Weights of a small image classifier.
Model: activation relu, widths [64, 96, 144].
Training: adamw at rate 0.0033, 26300 steps, held-out accuracy 35%.
Data: trained on crops of objects in photos (Visual Genome), 123503 training examples, 27.3 epochs.
Rows from block 3 of a small image classifier, named by matrix and row number. Each number is 50 + 15 x the weight over its row's rms, rounded and kept within 0 to 99. All counts start at 0.
After each channel's rows are labels from the 100 images, of 14976, where the channel reaches its highest value: "colour at peak" is the nearest of a few named colours to the mean colour under the peak. Only what is clearly more common there than usual is listed. The data: crops of objects in photos (Visual Genome). In brackets: how many of the 100, against the usual share in percent.
# conv: 3x3 conv (model.blocks.3.conv.weight, 64x64x3x3, each kernel summed), inputs 0-63

conv.34:65 38 49 27 29 17 53 43 62 42 13 52 62 47 55 38 54 40 36 49 27 38 67 41 35 52 33 60 47 58 23 48 27 52 44 27 28 44 62 63 35 38 70 37 19 47 36 25 38 50 40 62 54 39 53 56 58 33 72 61 35 53 67 27
colour at peak: black (68 vs 18.1)

conv.55:45 46 65 32 79 56 12 50 67 55 48 49 44 49 45 47 24 53 37 21 50 56 54 37 26 37 47 29 52 52 59 51 31 50 46 36 60 17 45 27 47 51 58 29 47 27 42 63 44 39 43 31 49 59 27 30 49 29 33 30 52 35 19 69
colour at peak: black (49 vs 18.1)

conv.12:35 73 54 43 70 25 46 53 64 59 38 58 39 65 65 44 60 56 47 42 44 64 48 38 58 46 37 38 70 48 69 46 51 42 46 24 60 00 36 40 45 60 62 34 57 11 48 52 39 54 51 30 27 46 75 48 42 40 81 47 33 43 39 70
colour at peak: pink (27 vs 10.2)

conv.26:26 40 58 53 80 70 29 06 65 46 47 71 37 49 33 56 42 52 49 27 41 50 52 65 60 40 48 51 76 43 60 52 46 72 52 54 52 22 53 43 51 31 38 45 58 59 42 20 41 60 50 52 58 47 52 45 45 37 40 09 58 42 28 18
colour at peak: pink (27 vs 10.2)

conv.31:69 50 55 44 67 36 24 55 41 48 46 33 58 40 66 14 33 57 29 55 38 52 56 27 55 35 32 48 43 31 61 55 37 25 24 42 40 27 76 59 41 51 17 62 31 40 26 57 32 72 45 51 47 46 29 32 41 36 34 59 46 35 60 40
colour at peak: pink (32 vs 10.2)

conv.59:39 53 57 44 35 52 54 47 40 22 49 39 41 16 63 52 57 42 47 65 43 52 46 52 55 52 53 69 46 58 59 39 76 75 34 66 25 59 36 57 35 70 65 59 51 53 36 16 51 54 46 58 63 36 30 37 25 01 77 68 60 35 46 54
colour at peak: pink (41 vs 10.2)

conv.53:48 53 35 50 99 85 57 22 71 48 62 56 46 44 42 74 62 39 53 56 48 27 50 48 38 41 47 44 53 26 51 48 19 57 50 55 71 60 57 89 62 41 59 48 59 55 42 16 42 54 65 51 52 40 37 59 44 34 36 35 56 40 50 38
colour at peak: brown (64 vs 29.8)

conv.58:45 58 52 31 34 43 48 13 28 41 29 32 50 37 43 34 43 46 10 38 39 12 54 58 68 46 45 65 30 66 59 43 32 49 28 44 32 58 33 52 44 31 25 49 42 69 37 41 48 69 57 33 56 43 32 54 54 43 60 37 53 34 24 48
colour at peak: pink (28 vs 10.2)

conv.15:18 65 66 61 26 48 32 60 20 54 65 37 52 60 48 43 35 56 38 54 42 46 49 36 56 46 46 73 49 35 29 64 33 68 44 38 37 66 48 32 44 39 17 39 11 55 50 57 73 69 60 36 49 63 58 38 57 62 49 46 40 13 30 44
colour at peak: white (33 vs 7.5)

conv.47:58 52 38 46 37 26 62 29 55 69 59 52 47 62 58 54 35 49 59 74 53 69 26 60 51 65 47 46 37 56 39 42 89 37 46 54 52 58 47 66 65 59 43 38 51 57 76 05 54 58 31 37 45 45 61 54 47 65 72 96 52 45 51 74
colour at peak: pink (33 vs 10.2); white (28 vs 7.5)

conv.48:50 62 28 57 82 59 33 73 50 43 61 34 36 55 61 34 35 45 46 71 53 52 49 17 38 49 56 61 63 22 50 37 41 39 42 47 47 23 67 58 44 54 45 61 35 21 54 58 43 59 45 28 35 37 26 34 40 32 68 28 12 30 53 45
colour at peak: pink (40 vs 10.2)

conv.40:60 48 54 47 71 69 15 39 64 45 48 43 37 53 49 50 32 48 35 76 36 36 38 39 38 48 30 46 30 55 76 33 43 45 36 33 49 31 63 35 44 53 70 40 27 46 44 23 66 33 46 22 41 44 67 41 53 57 21 17 62 24 50 41
colour at peak: brown (65 vs 29.8)

conv.14:27 51 39 14 49 64 52 37 42 27 33 43 33 30 38 56 47 21 23 60 43 48 39 47 35 46 40 50 45 51 40 36 45 47 16 60 37 64 49 47 36 59 69 47 18 54 56 61 30 44 38 42 40 34 41 20 27 25 55 60 55 17 53 41
colour at peak: black (45 vs 18.1)

conv.43:30 52 46 37 51 57 44 42 35 34 12 19 69 40 26 31 30 20 01 52 49 18 37 53 41 59 40 53 45 72 62 44 58 54 47 60 28 55 49 76 45 57 26 66 41 49 53 44 54 59 54 26 48 43 42 50 45 58 48 56 50 48 60 47
colour at peak: white (54 vs 7.5); pink (34 vs 10.2)

conv.6:52 81 54 43 60 28 65 53 20 28 38 59 44 40 64 33 61 41 43 54 61 31 43 34 73 53 34 63 66 57 63 32 48 78 46 38 50 46 49 70 33 48 29 47 45 52 32 28 31 62 48 53 47 33 26 28 32 11 60 24 50 45 43 48
colour at peak: pink (32 vs 10.2)

conv.42:61 28 34 33 58 79 33 53 85 62 75 56 55 53 39 59 52 58 65 80 47 44 62 51 25 32 39 53 66 39 74 51 58 53 52 34 62 29 51 35 58 32 66 58 48 30 34 39 73 56 40 43 29 68 42 61 48 61 62 43 19 44 28 38
colour at peak: black (62 vs 18.1)

conv.45:31 62 60 38 50 20 59 36 41 33 37 43 59 48 69 49 59 54 30 37 33 45 61 28 60 48 44 61 38 75 75 43 35 57 42 55 47 53 25 62 38 79 23 45 23 40 21 49 58 51 54 60 59 67 37 59 48 36 60 15 51 47 16 63
colour at peak: pink (34 vs 10.2)

conv.46:26 38 53 46 37 47 20 48 40 60 55 59 54 39 65 51 19 50 46 33 59 66 58 48 62 43 61 23 28 37 57 53 75 59 38 63 58 39 51 30 60 66 20 47 62 36 31 50 50 22 34 25 50 56 72 45 63 33 41 37 56 26 15 64
colour at peak: pink (39 vs 10.2)

conv.0:46 67 57 31 68 35 47 49 36 46 44 61 69 49 74 21 65 65 53 68 43 11 75 30 69 45 31 43 27 52 53 39 64 51 30 33 68 58 17 54 46 52 48 33 37 44 24 48 46 63 58 44 40 42 25 45 53 47 42 70 56 37 77 61
colour at peak: pink (34 vs 10.2)

conv.56:47 45 49 48 79 65 09 50 56 40 66 58 45 40 48 47 42 62 57 50 43 41 52 46 46 34 51 51 71 46 49 40 27 27 51 51 47 30 54 66 36 27 55 39 48 44 52 57 77 48 67 34 54 42 50 50 38 32 26 00 41 47 56 21
colour at peak: brown (67 vs 29.8)

conv.52:37 57 05 56 04 51 58 47 53 44 48 42 71 51 20 45 50 41 61 54 61 56 40 54 49 65 60 65 46 35 32 44 71 60 64 53 40 45 37 26 50 44 41 49 50 50 63 23 58 44 24 40 43 42 62 48 42 66 61 70 17 60 24 70
colour at peak: cyan (29 vs 1.1)

conv.57:62 45 23 46 73 54 62 73 63 29 46 54 49 30 61 33 55 58 52 50 45 52 54 42 37 32 36 18 52 35 42 62 51 48 32 42 46 15 47 43 38 58 73 53 45 14 31 62 25 45 43 39 30 64 45 32 31 27 68 60 33 33 27 45
colour at peak: black (52 vs 18.1)

conv.44:45 54 63 70 65 48 19 47 74 51 37 40 58 42 49 57 32 54 30 26 48 48 51 51 11 59 55 54 12 55 39 48 00 51 52 48 44 59 49 45 44 58 91 42 38 46 52 43 30 33 42 57 50 52 37 46 60 51 53 57 59 46 46 54
colour at peak: black (80 vs 18.1)

conv.54:50 46 48 38 65 57 58 54 86 62 47 38 56 64 63 53 38 67 40 51 54 50 52 29 60 42 42 12 43 41 66 49 78 37 45 24 51 24 25 21 60 60 69 33 58 38 35 39 23 49 52 26 36 64 55 40 54 62 74 64 45 44 57 79
colour at peak: white (37 vs 7.5)