Rows from block 9, named by matrix and row number. Each number is 500 + 25 x the weight over the matrix's rms, rounded and kept within 0 to 999. All counts start at 0. Numbers have three digits each.
# conv: 3x3 conv (model.blocks.9.conv.weight, 96x96x3x3), inputs 84-95, a 3x3 kernel for each
conv.0:493443508504464505500473506527543524499509513466475509495509499520521512534536535502475481503498491503488489452447473471456467467468478528542520522533523497501497488463474464442461430418433490479470481461489486461489489503510528540533509523519502505479474480470479485480488510513500508508516507508470469488498489496535529524
conv.1:526488519495523534474511519570583566547570575526542558508524508489515507478494495521524519508510504470457458476480525507487515525529523464499470471509497492522514490481469484481459488493488452479453498496491539527520480486499468470469509497481520536502508522506492490505509504474489504499467495522453456471478465485484476503
conv.2:474505523506524525488540521512524509503498492486502511504512492535530514555549525480483500485506501477472480475496463510502466523493473508511506492489491497475471476480490439442458457464474537543520538503480501490485472469488479449482500470493486489480455456464488462452501506504497511512477504505480497483485472476494477503
conv.3:495463491487449474527494497464431470464461502512529524491494514484479495474480484535517524530491507516480484524526523510495517496467494486448495497452489528523510506493486504489490505497484517501537523468455520469427544493488545479472535481484519496499524496491510481485490513538490470510498421461491495537499486512493461486
conv.4:525536515523547516467529497556522497531496474532494472475460442510492480505479493504503475521477443508465438508468499515492507533507496506482508500469498523475493523482467523495510490473514491532537500517523507477506510487465488470470511485481507470445513468458492483481507507488495514505467495491466521513448499532446472507
conv.5:516535532505522510528529483496511526495501511505480495466478495502521532476490504512510536476450474537506513509518508499511527460480516484478477465451449470466456454500493475483498485478495489480469496481471462463445497472488494470465491478494532516525487456510494473496492501508480491498467486483468484467483481507461456511
conv.6:456487532486499562492504536504502458514515498535529496478479465488473481466486508519509509517474463484466491500562498535553474531508465496503507493508547481508555506554530492515500467499507483466458470488496474494491477489452496501467486488477543513468519493447493484491485479504447496531444498527510518491531517498521490485
conv.7:522522504519430470506472515462492491484503516500487497464486506488494502532521523489487456499517503489486484497489490483480485457446444433445458430427449509485475489491480484486488497480500461465496533489496497497492513524520482471485518484487527524506503494495450455472447459434433459453504506516532536501464454474460457490
conv.8:497508514517521515500502503463497547444525576473543568441439470502506529539540526523508499504519539485507539501448520484481524506512523491480489511502512512512515529529514502479498508490503491442485479495513513516502455452493448474528422480533485494497488505525518543567516511517529516487530491451481466488500486501487494501
conv.9:539548515522541520495453488530510518568553550523512521478466489506494489515513496466477464483487452523526493483484481476487501481490497486469496450426441459423440522496502519508499506497489516534516479474476523499506486470466483494496520528517490474477523515501500503492480524515492494514471420467499505537464461500467466468
conv.10:493506492483487475512501546499513519488489498460451474474500493482497477526529527496485489468478487475492509471473495520510518529524466506525513501503518514511500514511499504504496504500495510530494462467476508523527518514501476484474455472450504510487470463470477477476450465473479485509498515528509507497506515506448454429
conv.11:492513521540538511557557527510518490521527505504495487486488468491485471482458465529510504539528519503490488511483460487478461498516505457482483494515491521524493483479477481466459494492483498532509477488485495518522512531518498494478447453458525513506473491475511514494432446431441459462496508498504488502480469483512502517
conv.12:503515468522506501502511508485492477496499510499504529529527538524522539477485507501473465541536527527515524520526514530531492499508487480459463467478482498484484498520509504503500527519519445475478486481486523509528496508497486493493486464470513506502501490486476463472501480480499511501521536533499491487495504506510513520
conv.13:515547524528540500536541497517528516505509475474467446503507517485495496479485481523502488475488467497523504517504467522507495501500508419444450437472498452472479528527541497487496478464470524511522495471504462500502528507470487494497493503505462460468489505488523523521469512493467489484462463457497493494498470495482476478
conv.14:517498486506463497512459507502491496512480495467462488505508508524530529497519508491486492494510520526527519496482484491458473465484465506500474469492467491517497480483499484464483473471492483462476519539533486513495524512494525533529514532518519534530458464486480475491510503535490499514516508481491433472479454473447460443
conv.15:483461515495470507481445482546565548517537532466494499519548535531553544500518510530504477508488472522519523462475477461449468484493487469501511486520518476493485474501503476503515427465483435479453484504490520525500464472491447467493506491499458471440450459468465451478482480500463498523454511530489499488476498496487508505
conv.16:481495493516538525521549512473480499511503534520506528506528523545567569527557549522504480481463467504498499485486471495474476500485491486483502502502508489493504496506481495492466451463439494509484488517504484492469512499483510498481510487484479471469500482467512509505484482451478478479474494498511503493482466456502476485
conv.17:487491493511499540486479518531530533478504522499496487508530521501531536485525544502471448507481463510480470463469495469474466464493481491522525474496499461481498495498511465468484484505502531516502544531499528533500510488447520500465502488461493500524459464462469470468458453488467444508482456518522505545525503486531531502
conv.18:492498488498491470476471470471476475484500497497510503553553555540540541537544537497500499525534515510509499502505493469477471461487486515495511507499523530525543543520536501496509506501499486513525497496484492474486482475489501510517510515515487501489474483465493501507522549565540529549518509545454458458445467469495512514
conv.19:513515519485495514502496512527452468503472501509463498495465466503489505495475488485498468514526495506489461495533506492525493513532501440449401453450409482452423489487487465461461481489480491501518478512518473488470495503492479497495489489470502487481474454465480461480507528514482514514487516511508519535510509521476487492
conv.20:504489484491455477481465474451492462480485477490497463459494473490514488513532513451496491480491480501527523486500462464493455446489468481486455490483473497501482484475466483465449512503493525541509500500504473479476497493486517517496522505498496511504489503509466507492532546532484498508440494527489489471472496469431461442
conv.21:522513474501507477504504465512516496496499501505515521506494469504498489515512506514547539484518529469504517462459481512511512505496517528524513490491501517503476494486490495493497515532544498532559464496517470478508488507508482476484470486493430458474441466503481498521489486478504512508502496502467466438513511487505490477
conv.22:508488565541505555542513549533530510549553529554546541506496484512518506520535528514491503499500502452480460480504495484497498506507484533552507536556530485510506529545549474489501468464461469432431511494509494452475498518518500525513468485503498506500496496473464474447476471498471463481495493522510522538500517524488498496
conv.23:525505519513508505516516493489477495485475478484467480487486498477469474479481489497472460470485481479499486477460474485452474484447460473474492493494497478484484474433454468432443463453459513527514516506499506494506514518508526535531511501483474484504493500511509510518493508516490506527485506530469467446502487472498484478
conv.24:485492528528512536497477507461462485495513534488497516478475479459450455478474492511448494505455491464450478496506496500515493461477484492516511487504509485513543525504514509486516509485503547563508508517463480479467542522515501452476473451494507480495490475498500503512474493490490516508465480479479505445487522473463505484
conv.25:451491462518525492523528514495490506464485486462499510517517522522555566525535535478482485434462510450455482494437526508480529505470493526510526509504528500486507542540521549537526546545524513497536505489506474494506496484514470486528501499503458474479470487501489486506482494530470489509470491505498473510483472513502478491
conv.26:483518509544567510528541511489483524494494509498528540453446491458458493460468482466494538460503545497507534528488527520498524489508535538510497517494494490493492505500496505496488500494486504481501507517515459501507461481510462469527467491539493514537489521520493531528495488493510509473511521478518503482508496487493512504
conv.27:512501512512510490494521513490497507496485487491489493494479491524512521501502495466500493501524506474497473498493478508488503496493501464446465462456477487480492527533496524523495511516493507522501514535505516545514477481500497486495501486483480458472485469483468478486456459486479471488488495495496484479498487488492492482
conv.28:497485495484473496476481481502516527494530518476504495452462472408426430451471461482461485457450460488514518480517522513545543515545535487494492492495480480470459508499523481468482490494494516516510507503504479484525463452460497503488498518497484477471487497487483483486499503505492480504482481498486482492506496495526512493
conv.29:479453503495467538523495549451484493431451471462460494480510532471476475492494498495492489493485483486474450488533509482542516507550524468478478501505509491506526495503491487490494496493490451458490480485502465475479447466503486497511504516521468468460479489481494501487485501475482492475460475456485496505468489499471487479
conv.30:497498563506488525509460514525552555502518499520525504444451454421427451447453470502508504502522508495522496494508509470507513470510505462462461446458460468486515548530524536524525479493492510494495507495488476503496455476472457485479453468446486499494491507491474494478516496481516505479501511487510496494514495498526510511
conv.31:452483478468490490478470486545536544519520541489511520486481467485469456511504487560554532526520532533536541490459501509493510524517545503504499498492477509484477529509524503484507492474508497488505457435439528487509520509500499490490481488502501496513492482509501504503523514494555525517556530544504458465503486498528492514
conv.32:515523523515527541502535528555534501537507471507497464489504479514518490511499478492473492514461457534493440487496493477493471487483470494509489464499484494497488462472447480491458459494499494450430482463462493469491557472453578519507532488457526522485530500416500495439454489509452474496460486487486489492480493480465477480
conv.33:505492463517521483495514487493490513521552563491507521521514493515522506467475474496509519477476478444483516510443443495455495497477500501510489533518486508506482465447446452468481517541532489525534477494495507513488517504504478425456476424461500454433450429456463466502461458453490503485508503497486446441450440466467478459
conv.34:488482483512517522478521503480458476522510525528505515523505512497474488513481504458439487505488506483493513470505463490528491462499480468484461484504494487500504481477485469463490493493513512520492501519499457501495494485494500469495518483512491463500486448492503465526516532513535562543522546542484531487484529492482517497
conv.35:443441492448445481472485480469485486456474494492515522493495512520529538521530522491504516523527524498514516518505486528511499509492490540543549529527553497489511471493500477497499480486499530540528526523541475491517494504506515523542536512517485495511497502512497517540518481455519516478498512498507509481508522493490509489
conv.36:505491525475486522483472496498512544517521517510495503494502512477484508489489515526512497522494457535496474522522457501500491483476510506509493470502510453464476512513509497496499491504519497481482516520544509497503501468455504430448492450499527494513525486490551529519500521498504516517518511494496521480503490489504487508
conv.37:503518526520533524528545514488479456551531526553531529498494479478471474491492507525519497551523495491455448473476478460467511485462525473505459453473459473484511509507520470483490509519518468468460478476482479484482481497485506500483491475483483503494493512488515524514510515506458463489469447471451469481460474502506513525
conv.38:559534505565533526535519541524515492509510498463474482484493524521532551507514513511483460532506499549525519551535521547537523500513519528514533532505499512488484491506514480504512462473491492492486475497501478497496485481469512519491488484452491488476506485455517497466498507506492488498495492486505486490531523507521528502
conv.39:489449477477456444485480481504486508467470477433439432478488508511521533520522524490474497474479457501496468487486502497496494514528519496494483481491488500496488522491481498479470483475475526520503524529523476469490526489525511508504493509472464462498443421440472436431496489501495474463488464442494491505482488482504524494
conv.40:509536528512530520497517506514490502457468468471500518459464486452451478470457478453456448521521502542533516415452452459454487455456491507500488506505502486481484513506517522524527469486491543562556517518506499488499489522507529539530536531532479493475484475479492496511477479460504518489503531516481484459502500487513516503
conv.41:488526501525502499542528535488502507508521521488493491514498479535521495519517500476467468486486489488486497463479471477510490440483497501488489505477486506489489488507521483502499464486492538539531506499483473461470486454487481419462525495514506508502495501494506501499475494508474479490456458466490492482514491475455439469
conv.42:453473470474480467477486456521499513471448476477449487505478493478464482501481507469480501486505512486484495455486464471521530462514534462480465484491492485477487493491499478483492465490492500500510536531545494512534457489491455493511464490501468461485488479512468476500489491477493490486500488489509500475528526510512512507
conv.43:501510540457469486461489504511515511504503490507496500530531522519514507474448447482482477500505504506517508457472467468467464442458460526528505521530506486501504530527515496492484482458465463470475462447471468487518504477462484500479505510489473495498510523522508532520497487512458464478456479494479475483478479483483486504
conv.44:510524506508534493477511452499520512467492506462480520461453461491487500515499495498516505508508476518508485423492441462505483462475481478489475484472468501506517486517497505526501488502497552573558526549533465500484495515510493508502509506499484462464483473473485493480482474471485468463499472481491503479510528504497515507
conv.45:493484509498470488512482494536542532503504487452446438483505498470474469465468485492486483489483470471485483491527495490516491479503494520527488533548522531546513488483474485493500476501515499475444510501505493500481524505521512502549496486507533519508489484488481495518499499512487485481488482465517496512454432444476436458
conv.46:505541481524553490509539461511494506520512547475468523490502494501495496516497507502498469504503486496477473482468508496461492501468484483483491489478497500469494486488495489492496456476482478523499468456415530489484507495467508488454494498465501476458501475451499464460454518520467511513476483468486559543480518491513507468
conv.47:537527507526520505517512488531537519506508514501472515463501531466494530489491516500456490477433460519482473474462531495485510506527492503512532485499496486528497466489487487489514493480497516512538507497497454492498455439471512479464517474431481521545494465510539475489503483481509496485507503485473470518492455494520476473
conv.48:510461496512506525531510482512509501521511500540502496528494472517470471500477484503491438526494449514480475537475468534445493511443489515472513478460506499477490513529510473491469494502502481476510435483553462509534546492451513451488535480529528521505527504467511494461489480468473492489475497483491495505479468528482487551
conv.49:520476465525494494515503480518504491507488447482471447519535528521505504519515501518472507498439468497449456456480540497486518510492512463491485494475447493501429541560541502507526516513523475460493532531544499530553504496513541477472545479452465491527496480526545508515515508487501504481504496496469504524497499530496474484
conv.50:527527504547518466529492458517559557529550521538544482483531535502551542485524500493508506456462499489516535535477481507464495494500528482536517507565558515551523483499490487506508512502500474431438499478509521514539468454463490477492509514516458425461466466500507513530525492488499474480484480459482462476482480508483499515
conv.51:484476479481476481470507493518530532501496489496498485499500487510519506527520503492470469463442477463466494508519469516517476535523495489510490492517488474466467510513524518520530506505505502532517512496486477484539490470503483491519477487482480491496483511506505508509518503505500497507492499501478484489448461482489485492
conv.52:506500498503516507478505491513510506477470472473442454497504517497507519494499526508494495489484479468481466467485473486502483494508492493502527504505534482475504502520489502511503486484483486494478509491496499468499542539531528542557523524531498498488492494486500514522503486496500503518495517531516523498548569538545552533
conv.53:532480535581536551542526527475501508495511522514500517492475473521518520505502516485489502490515531499511526512488465524479482519493493495501480502515461510518480519490513505492523503518543451485483478494476502524525482459483507456475519491495494494518492494516481482526460502502455507504475520514488503503483483493489493497
conv.54:537521493540487509526498509486499488530561534534551505486491493493486478475470439514497501520509511492492479519504501494496494505500512518522495511506498499500500510505484464454436513513501500492458492488487461465480460450461501505522496500504490493496489499504499491501507520538511488491513499488517487506499504509515517513
conv.55:508500491513507476495502491533530535526513507519512503520501501532532519527530520489500530497506518490489516487494476494497466500495470524506514491485497464472493518524502504513499493497472490495469520512503514515543520504504507502509479476491494489511482484496470456492514502508522531537539555556509515497501533512494519513
conv.56:472433460514482471524525504485457444499494488502514511478464471487475501485457493482478478499474482474469476469493505474515500508519482469493473462478474470497485477497514486495513516524520502543528486529508471506458496502509496496505493513543490506520482474506467465507490491478516510490526546539478513505488523496471509472
conv.57:471456483468499510495501469457459460502538548533544564478481462478496501487503517486474463517502491527519510498493503467476486474475499527511521479492501469481488502489477485475473486480475520554554452465476472481483511515500504500484474468471527525528499509487511510491505527482486509513475478507503540534431472487408434460
conv.58:478497494469457488459439446491516536493503517493496493476488467521532501511527498529520514489500517496476499498483521482479523464464500506492471515506491470467454521516493513517516466472498530535525540547521508514507480484473503491483490493476464466470479458472488475483517519513509489523514477519504503485501511504489491495
conv.59:527487501535498483528511509497514515474509532487515535495510496521537516516535520494475494466438466453443449525522524519516535523505533446468475485499490492512498515537529497516508496517519518541510519505486461439451461460485485438474496447472470453476449448468492508521514487512521483513501477508489516477480497488491496487
conv.60:495510487474489496476517504467499488495524512532543541516520499555558528551545530466494502460474472492499498534488494480488470475490471529518512521504483492487481502486486480495496466484491567538547516499501471483498516505496496485484493490490488497513513526518494504515505509477480498458488507487535525505448467452415441457
conv.61:506534505471480465463453477515504513484466476498499508508492500476457470462465493508502513552531532506486473512516479495521467527545509536528508544534508530522518514502506519510515509512512529529499535546505498527494501534524468485473438466452490493536488499529489500501542529514546519510549513520496501498490482473520504513
conv.62:461456475488476466516503515485482498482464478541503501520522504505506512500502506527512504508491475486490468477469472479463460526504512499485499499488502533511524515528522504516503465471465468521513440466453473510480532517516494484482467481474492493504476479496500499508489462470497474455498516484505487497477479463499493481
conv.63:458491462486503477503489486496521485511507484535522519503511498492511496476489502503534524507514505518516527506505526526505500510524522521515446521505459538529492501481452486483456519508483462485485471481472508520497514513479513492495518526515487486476507505496481482489501509462479522476462491476488484495503493505493493495
conv.64:489504476512483468490427472498501500507504483494498491534550558514525520500510502489498539481475480513490456529519509516513500507501501492501516454466480495491479490505509475480472493497496494496491481473485505490506493477494465489482519523501469465488508500488539538531521552551497506516484444459480506517449455485482478492
conv.65:549493470564498472553502445495508472511535499516538492506497497506516504481496467487524525480523538463483475443519545452476518511483496502503506510502494544524511527514473503515497517511493428472494470497514518489500455473502502480501539493489521539494496525504509527506494493500501512493496520514500507492491495479505498491
conv.66:515501519516511511492519511531510531528530540510507509487475506471464486472461492484468472479482480493478492436482446473505464494504482545547525520513502479487481449461490459453477458438449501515516500476505524518535523538537502520524516529527498501487494483483503490491494522526506530539511522548471493479504527514523528514
conv.67:486487517515483515512475484517500484517518501497499469491488488430430437452461484513526519517521520512505506494532492511538519494500487498495496507506502483509493536540529497509490465478469501497493470473478486507485480484489504507494495500480484492492480496480521531487525508499536517531524510524509507496551535524536502485
conv.68:493439461467446436493483483437469464444468468490481483472473461484502492517536527493439447490433451486453462480499502484479486502494498521506467514506492541548536519509504485475488448453465533501511541540539516528511496479472515490485522502502498523489486496478479487486533513481516482466508487496536550518509514499495494495
conv.69:469430445523496489505487467458480470488502510505522523475480478494503501497503508508529535535550546482496497484446506509476515503485512507498499510494499476480479527543530523526532550558563493528515461484491472491489540541556526518529506491505551539507513486474485468459513520497510521524507513529467465476464474486476480502
conv.70:473480482469493497477499505538505511545520527526506517479473460532528518574574567509511511466473491478499512506503501473473469466472473498482495550540544559548560488483470512498493511517514472479493483526522491519520490475475512494505529494498518524520493504514492504521549531528510496490513498490516534539504514511507506498
conv.71:515538507513489481506479474476487483481494494481497509503501477518517503482489473525538492488498480491496462479493496497511514481502495468455454499479474533520518517518509526541530494504508497523507483476474479466464480470459456429432496475475469477464482489496527517501504518518507514501505519487486467460500502501484482467
conv.72:523488487521480495529528520501491490467472477461477483508518507538549542531531520508475462474456469486476471475485499507503542497500552483482467497499494525519501498506485492485466498479475497532509504496476512467465512483457506464485523479507502475490472432458533504500537495491538487502521464498491475441507474467498479490
conv.73:489458483526488505532514514473478468481489492507508510508530525491506509480499505533529522477447445494492479504537519498535517490530509518509501542532538546534525528555526505527499474481465468497464455462436507529497481473480512485506514496522478474508523520526532529532529523520537518517527507496483488476499495490486476488
conv.74:503523486543572519488535492501481505499496536494486532499486489502504522475510547518476503476479534454459523514504504528487486540515483541534535492493509498513496517482486490478508485486501528547492526537465506511503489432487485420457485448453507518533461529550466502545459497493471490489468480499472473539492466511516483484
conv.75:513509531475482521473453498554525497514513518479508520499488489498498492478490505522471480528485471530500518497525498496504500501512545503441415485466429453477472507492513520495491485498514492491464499519528494512536505469452498490485489498508506450438496453432505507492537496493530506481502492464523457462492470450486495483
conv.76:481454472520484492536526528480480493495502507522524519517518507518517519531534539497502479516490470504491482514485494516496510502471479510507506524515535547536542508519511509513507474484488557568546473485491460490498512501510480441444472468485525518503484488465510498467467451458471442452472475486513493489512487491493468485
conv.77:552524537570544534507536520511527518522536543489512522506504485488482479473478485501510520488488496480492487489469449498499481504487472458452431456462447455451450481474502488480497502516529478500490481483481486485493533507521537512518526518517450430475459442497466459495495523538514537552506516529486499483511529504529529513
conv.78:490507530517529535495514527515498490523502518505490522463472484475498500477508504508490455513503493483478451480519490492508476488485481455521495470506500446498485451454486427434459420444461509507484501505503510499495514521504515519516476479491468489497473497499454497512526514476510508484507507500460487462487512474478500465
conv.79:510518498536532528516520545523492454513490458523507478497484472520497485525507506493484456531505472582529480455439477455423460496469465514513498531518498539527516469506518504512528504517554448480501515513501521521497494510520516502492503483473494467449523484447499458434465488502471487526494475516498508523485479513509486489
conv.80:498462504489467474473485476491507500499512511516515514529537526540554542539559540502498481539546530532549532491486484445443467464484491500487488485477464523538521458462476479487484495507491503517532510518510492464467526530525512521514504512495463463468461459466469462471499497516490512530510549550531517510487491501484490505
conv.81:526464484526469541515493517450445497469479533513516528541520500531507506509510509494502464514493481468454461508516518515503490519480495496483499475480526536528535486508488537539477518506443507510501469457458462488519509483453508469481471470517541530497504492453465468451518522505515504511501502516525519476505474463491484510
conv.82:506491467511515498472493493540514487541518493507477468512518482494486458517495464531532537482496503554518518486476482500490509499476512501511480502517512497518483517521500510524515538564581502500463498514514469499506509474488501454454501451444453470499492469479506455458462492485451488500457483486489497500498486503493468491
conv.83:444446462481494476519516488536522523491480482471472472514495501521510503492484483433459509472496530479495497487451463509468464551517500503508531493507504487493493514497498477484516489477490484503491537544508530508501483477496474489500472479483449465494452475501468508510458447497516501471538513475475459472470481474517516475
conv.84:528534514514509528515482509504495505476478475483490487511513505522518519508505506455473454479498466524543523508506503510512533501483484496480483517510519526517507519536505583596555552563539521524525520524528500489499450469475451447468499471476489479453476476467512505491479444462485452441492441425510511506514511520477475484
conv.85:495473491526511506513490510513506508521509511522526513526526522517501498528518500530524485521474435496473482512477454477483481447508530534518503492503518495485506526506459519481467495469470532506496488527526514534531548529498500469467443431497502478488481488514502509515498500489522512506530523519512493473480459467459475499
conv.86:428478506452480498481527528488479470519512472559540507520535537525524514506498502480498467494504509516533517494547524447521526427493500465467492488475488497482473502513512440465487465477489476466448517517494488500501475474524456465502512499499510523534490507531473481521478501492469488490456480488450486518433459503447464501
conv.87:512505525555502545545507549493502495498508511468473485504467460490490498524530534530511513508494514491509517471492497506518490514513502502516496492519498513514515516509527509468501490484501505512499429460456442452501461421482480408468464448501476499527464491521484513528496511497530551520518545522486519492501545504498546521
conv.88:530508476549500475514482506492479451482498505496512522528511521491493507521521498475506498470507500491502474475499485481490495495476472459459492499490491537516519538535498532541528513517526494515511480492461476482455441467462453458473524489470517548535468500493461504483508500505513506514519519504469483487458479490486482469
conv.89:514494465525553533509538506503524507477485508453453469508529500518540516540541511507514531483490513467463488461491496447435449489467488446465422483511488536537531467487478469478484482501500508529527497507496507519528509524512469486465477496502489482480494500493504498498511472505521500532530540547465477422475471436536510502
conv.90:514494503499485508486481517517529508511531515496521507508498464531528501527533512483485492467490512478505526516515508507525528497520510482493477505511485489488446522506505466466468452441436545535527527515510481484466497480472482489481476478469493493494528523517515491481460482508446475488468506511490472503506473493484462483
conv.91:526506496524512531507508548537530499531522472508496472504500475508506463473483477509524486504463461502478485501495471492505465484499486487467464462489483486499500513467427512496457516513479507505456465493490483515532522513498504488481475475484466486527470492518479514541496503498497503500514536500506493487520511469518511474
conv.92:445484510501513557541534548512469457508482450501528492498481462516495468490500495513480414531489431518478431488494507504498516512496508526495426547526481548526507474498517506504499484463473517566558477514544480497521541502462526507457489491476534526509556527472563525473421471498454492492462487466486479521493495508517524533
conv.93:497523500526520533508505520507491480491518535489508514522501495529533546507514536507505508488477478502495511512488439479468460480500519513494491480463468468476468507478453511464450518491499526522516541531519496503505518514501503510516504497521463447471491468481507492500459493504486531509511528501481481494488514524489530528
conv.94:525506476501473501498492515514495471484477496455459508504495504517510511521509506483478466526544541502504511480461479495464476517498478493490493447437463501492487515497520469443455519485480476486483524533517533536524503513510493517520507509525514522492497494507473483502490449454503491498562553548454425443434431462484489501
conv.95:450487480447496529446505532500491492517504503479478466490494485509501492512498498537514518532510500514485483477475468495531515498524507497521520526527497491498483474475466519516484528541509486481467492504471482478456537518489532497459520482452506512470516510488520504478476484498454498501472511517466473471461485445468483425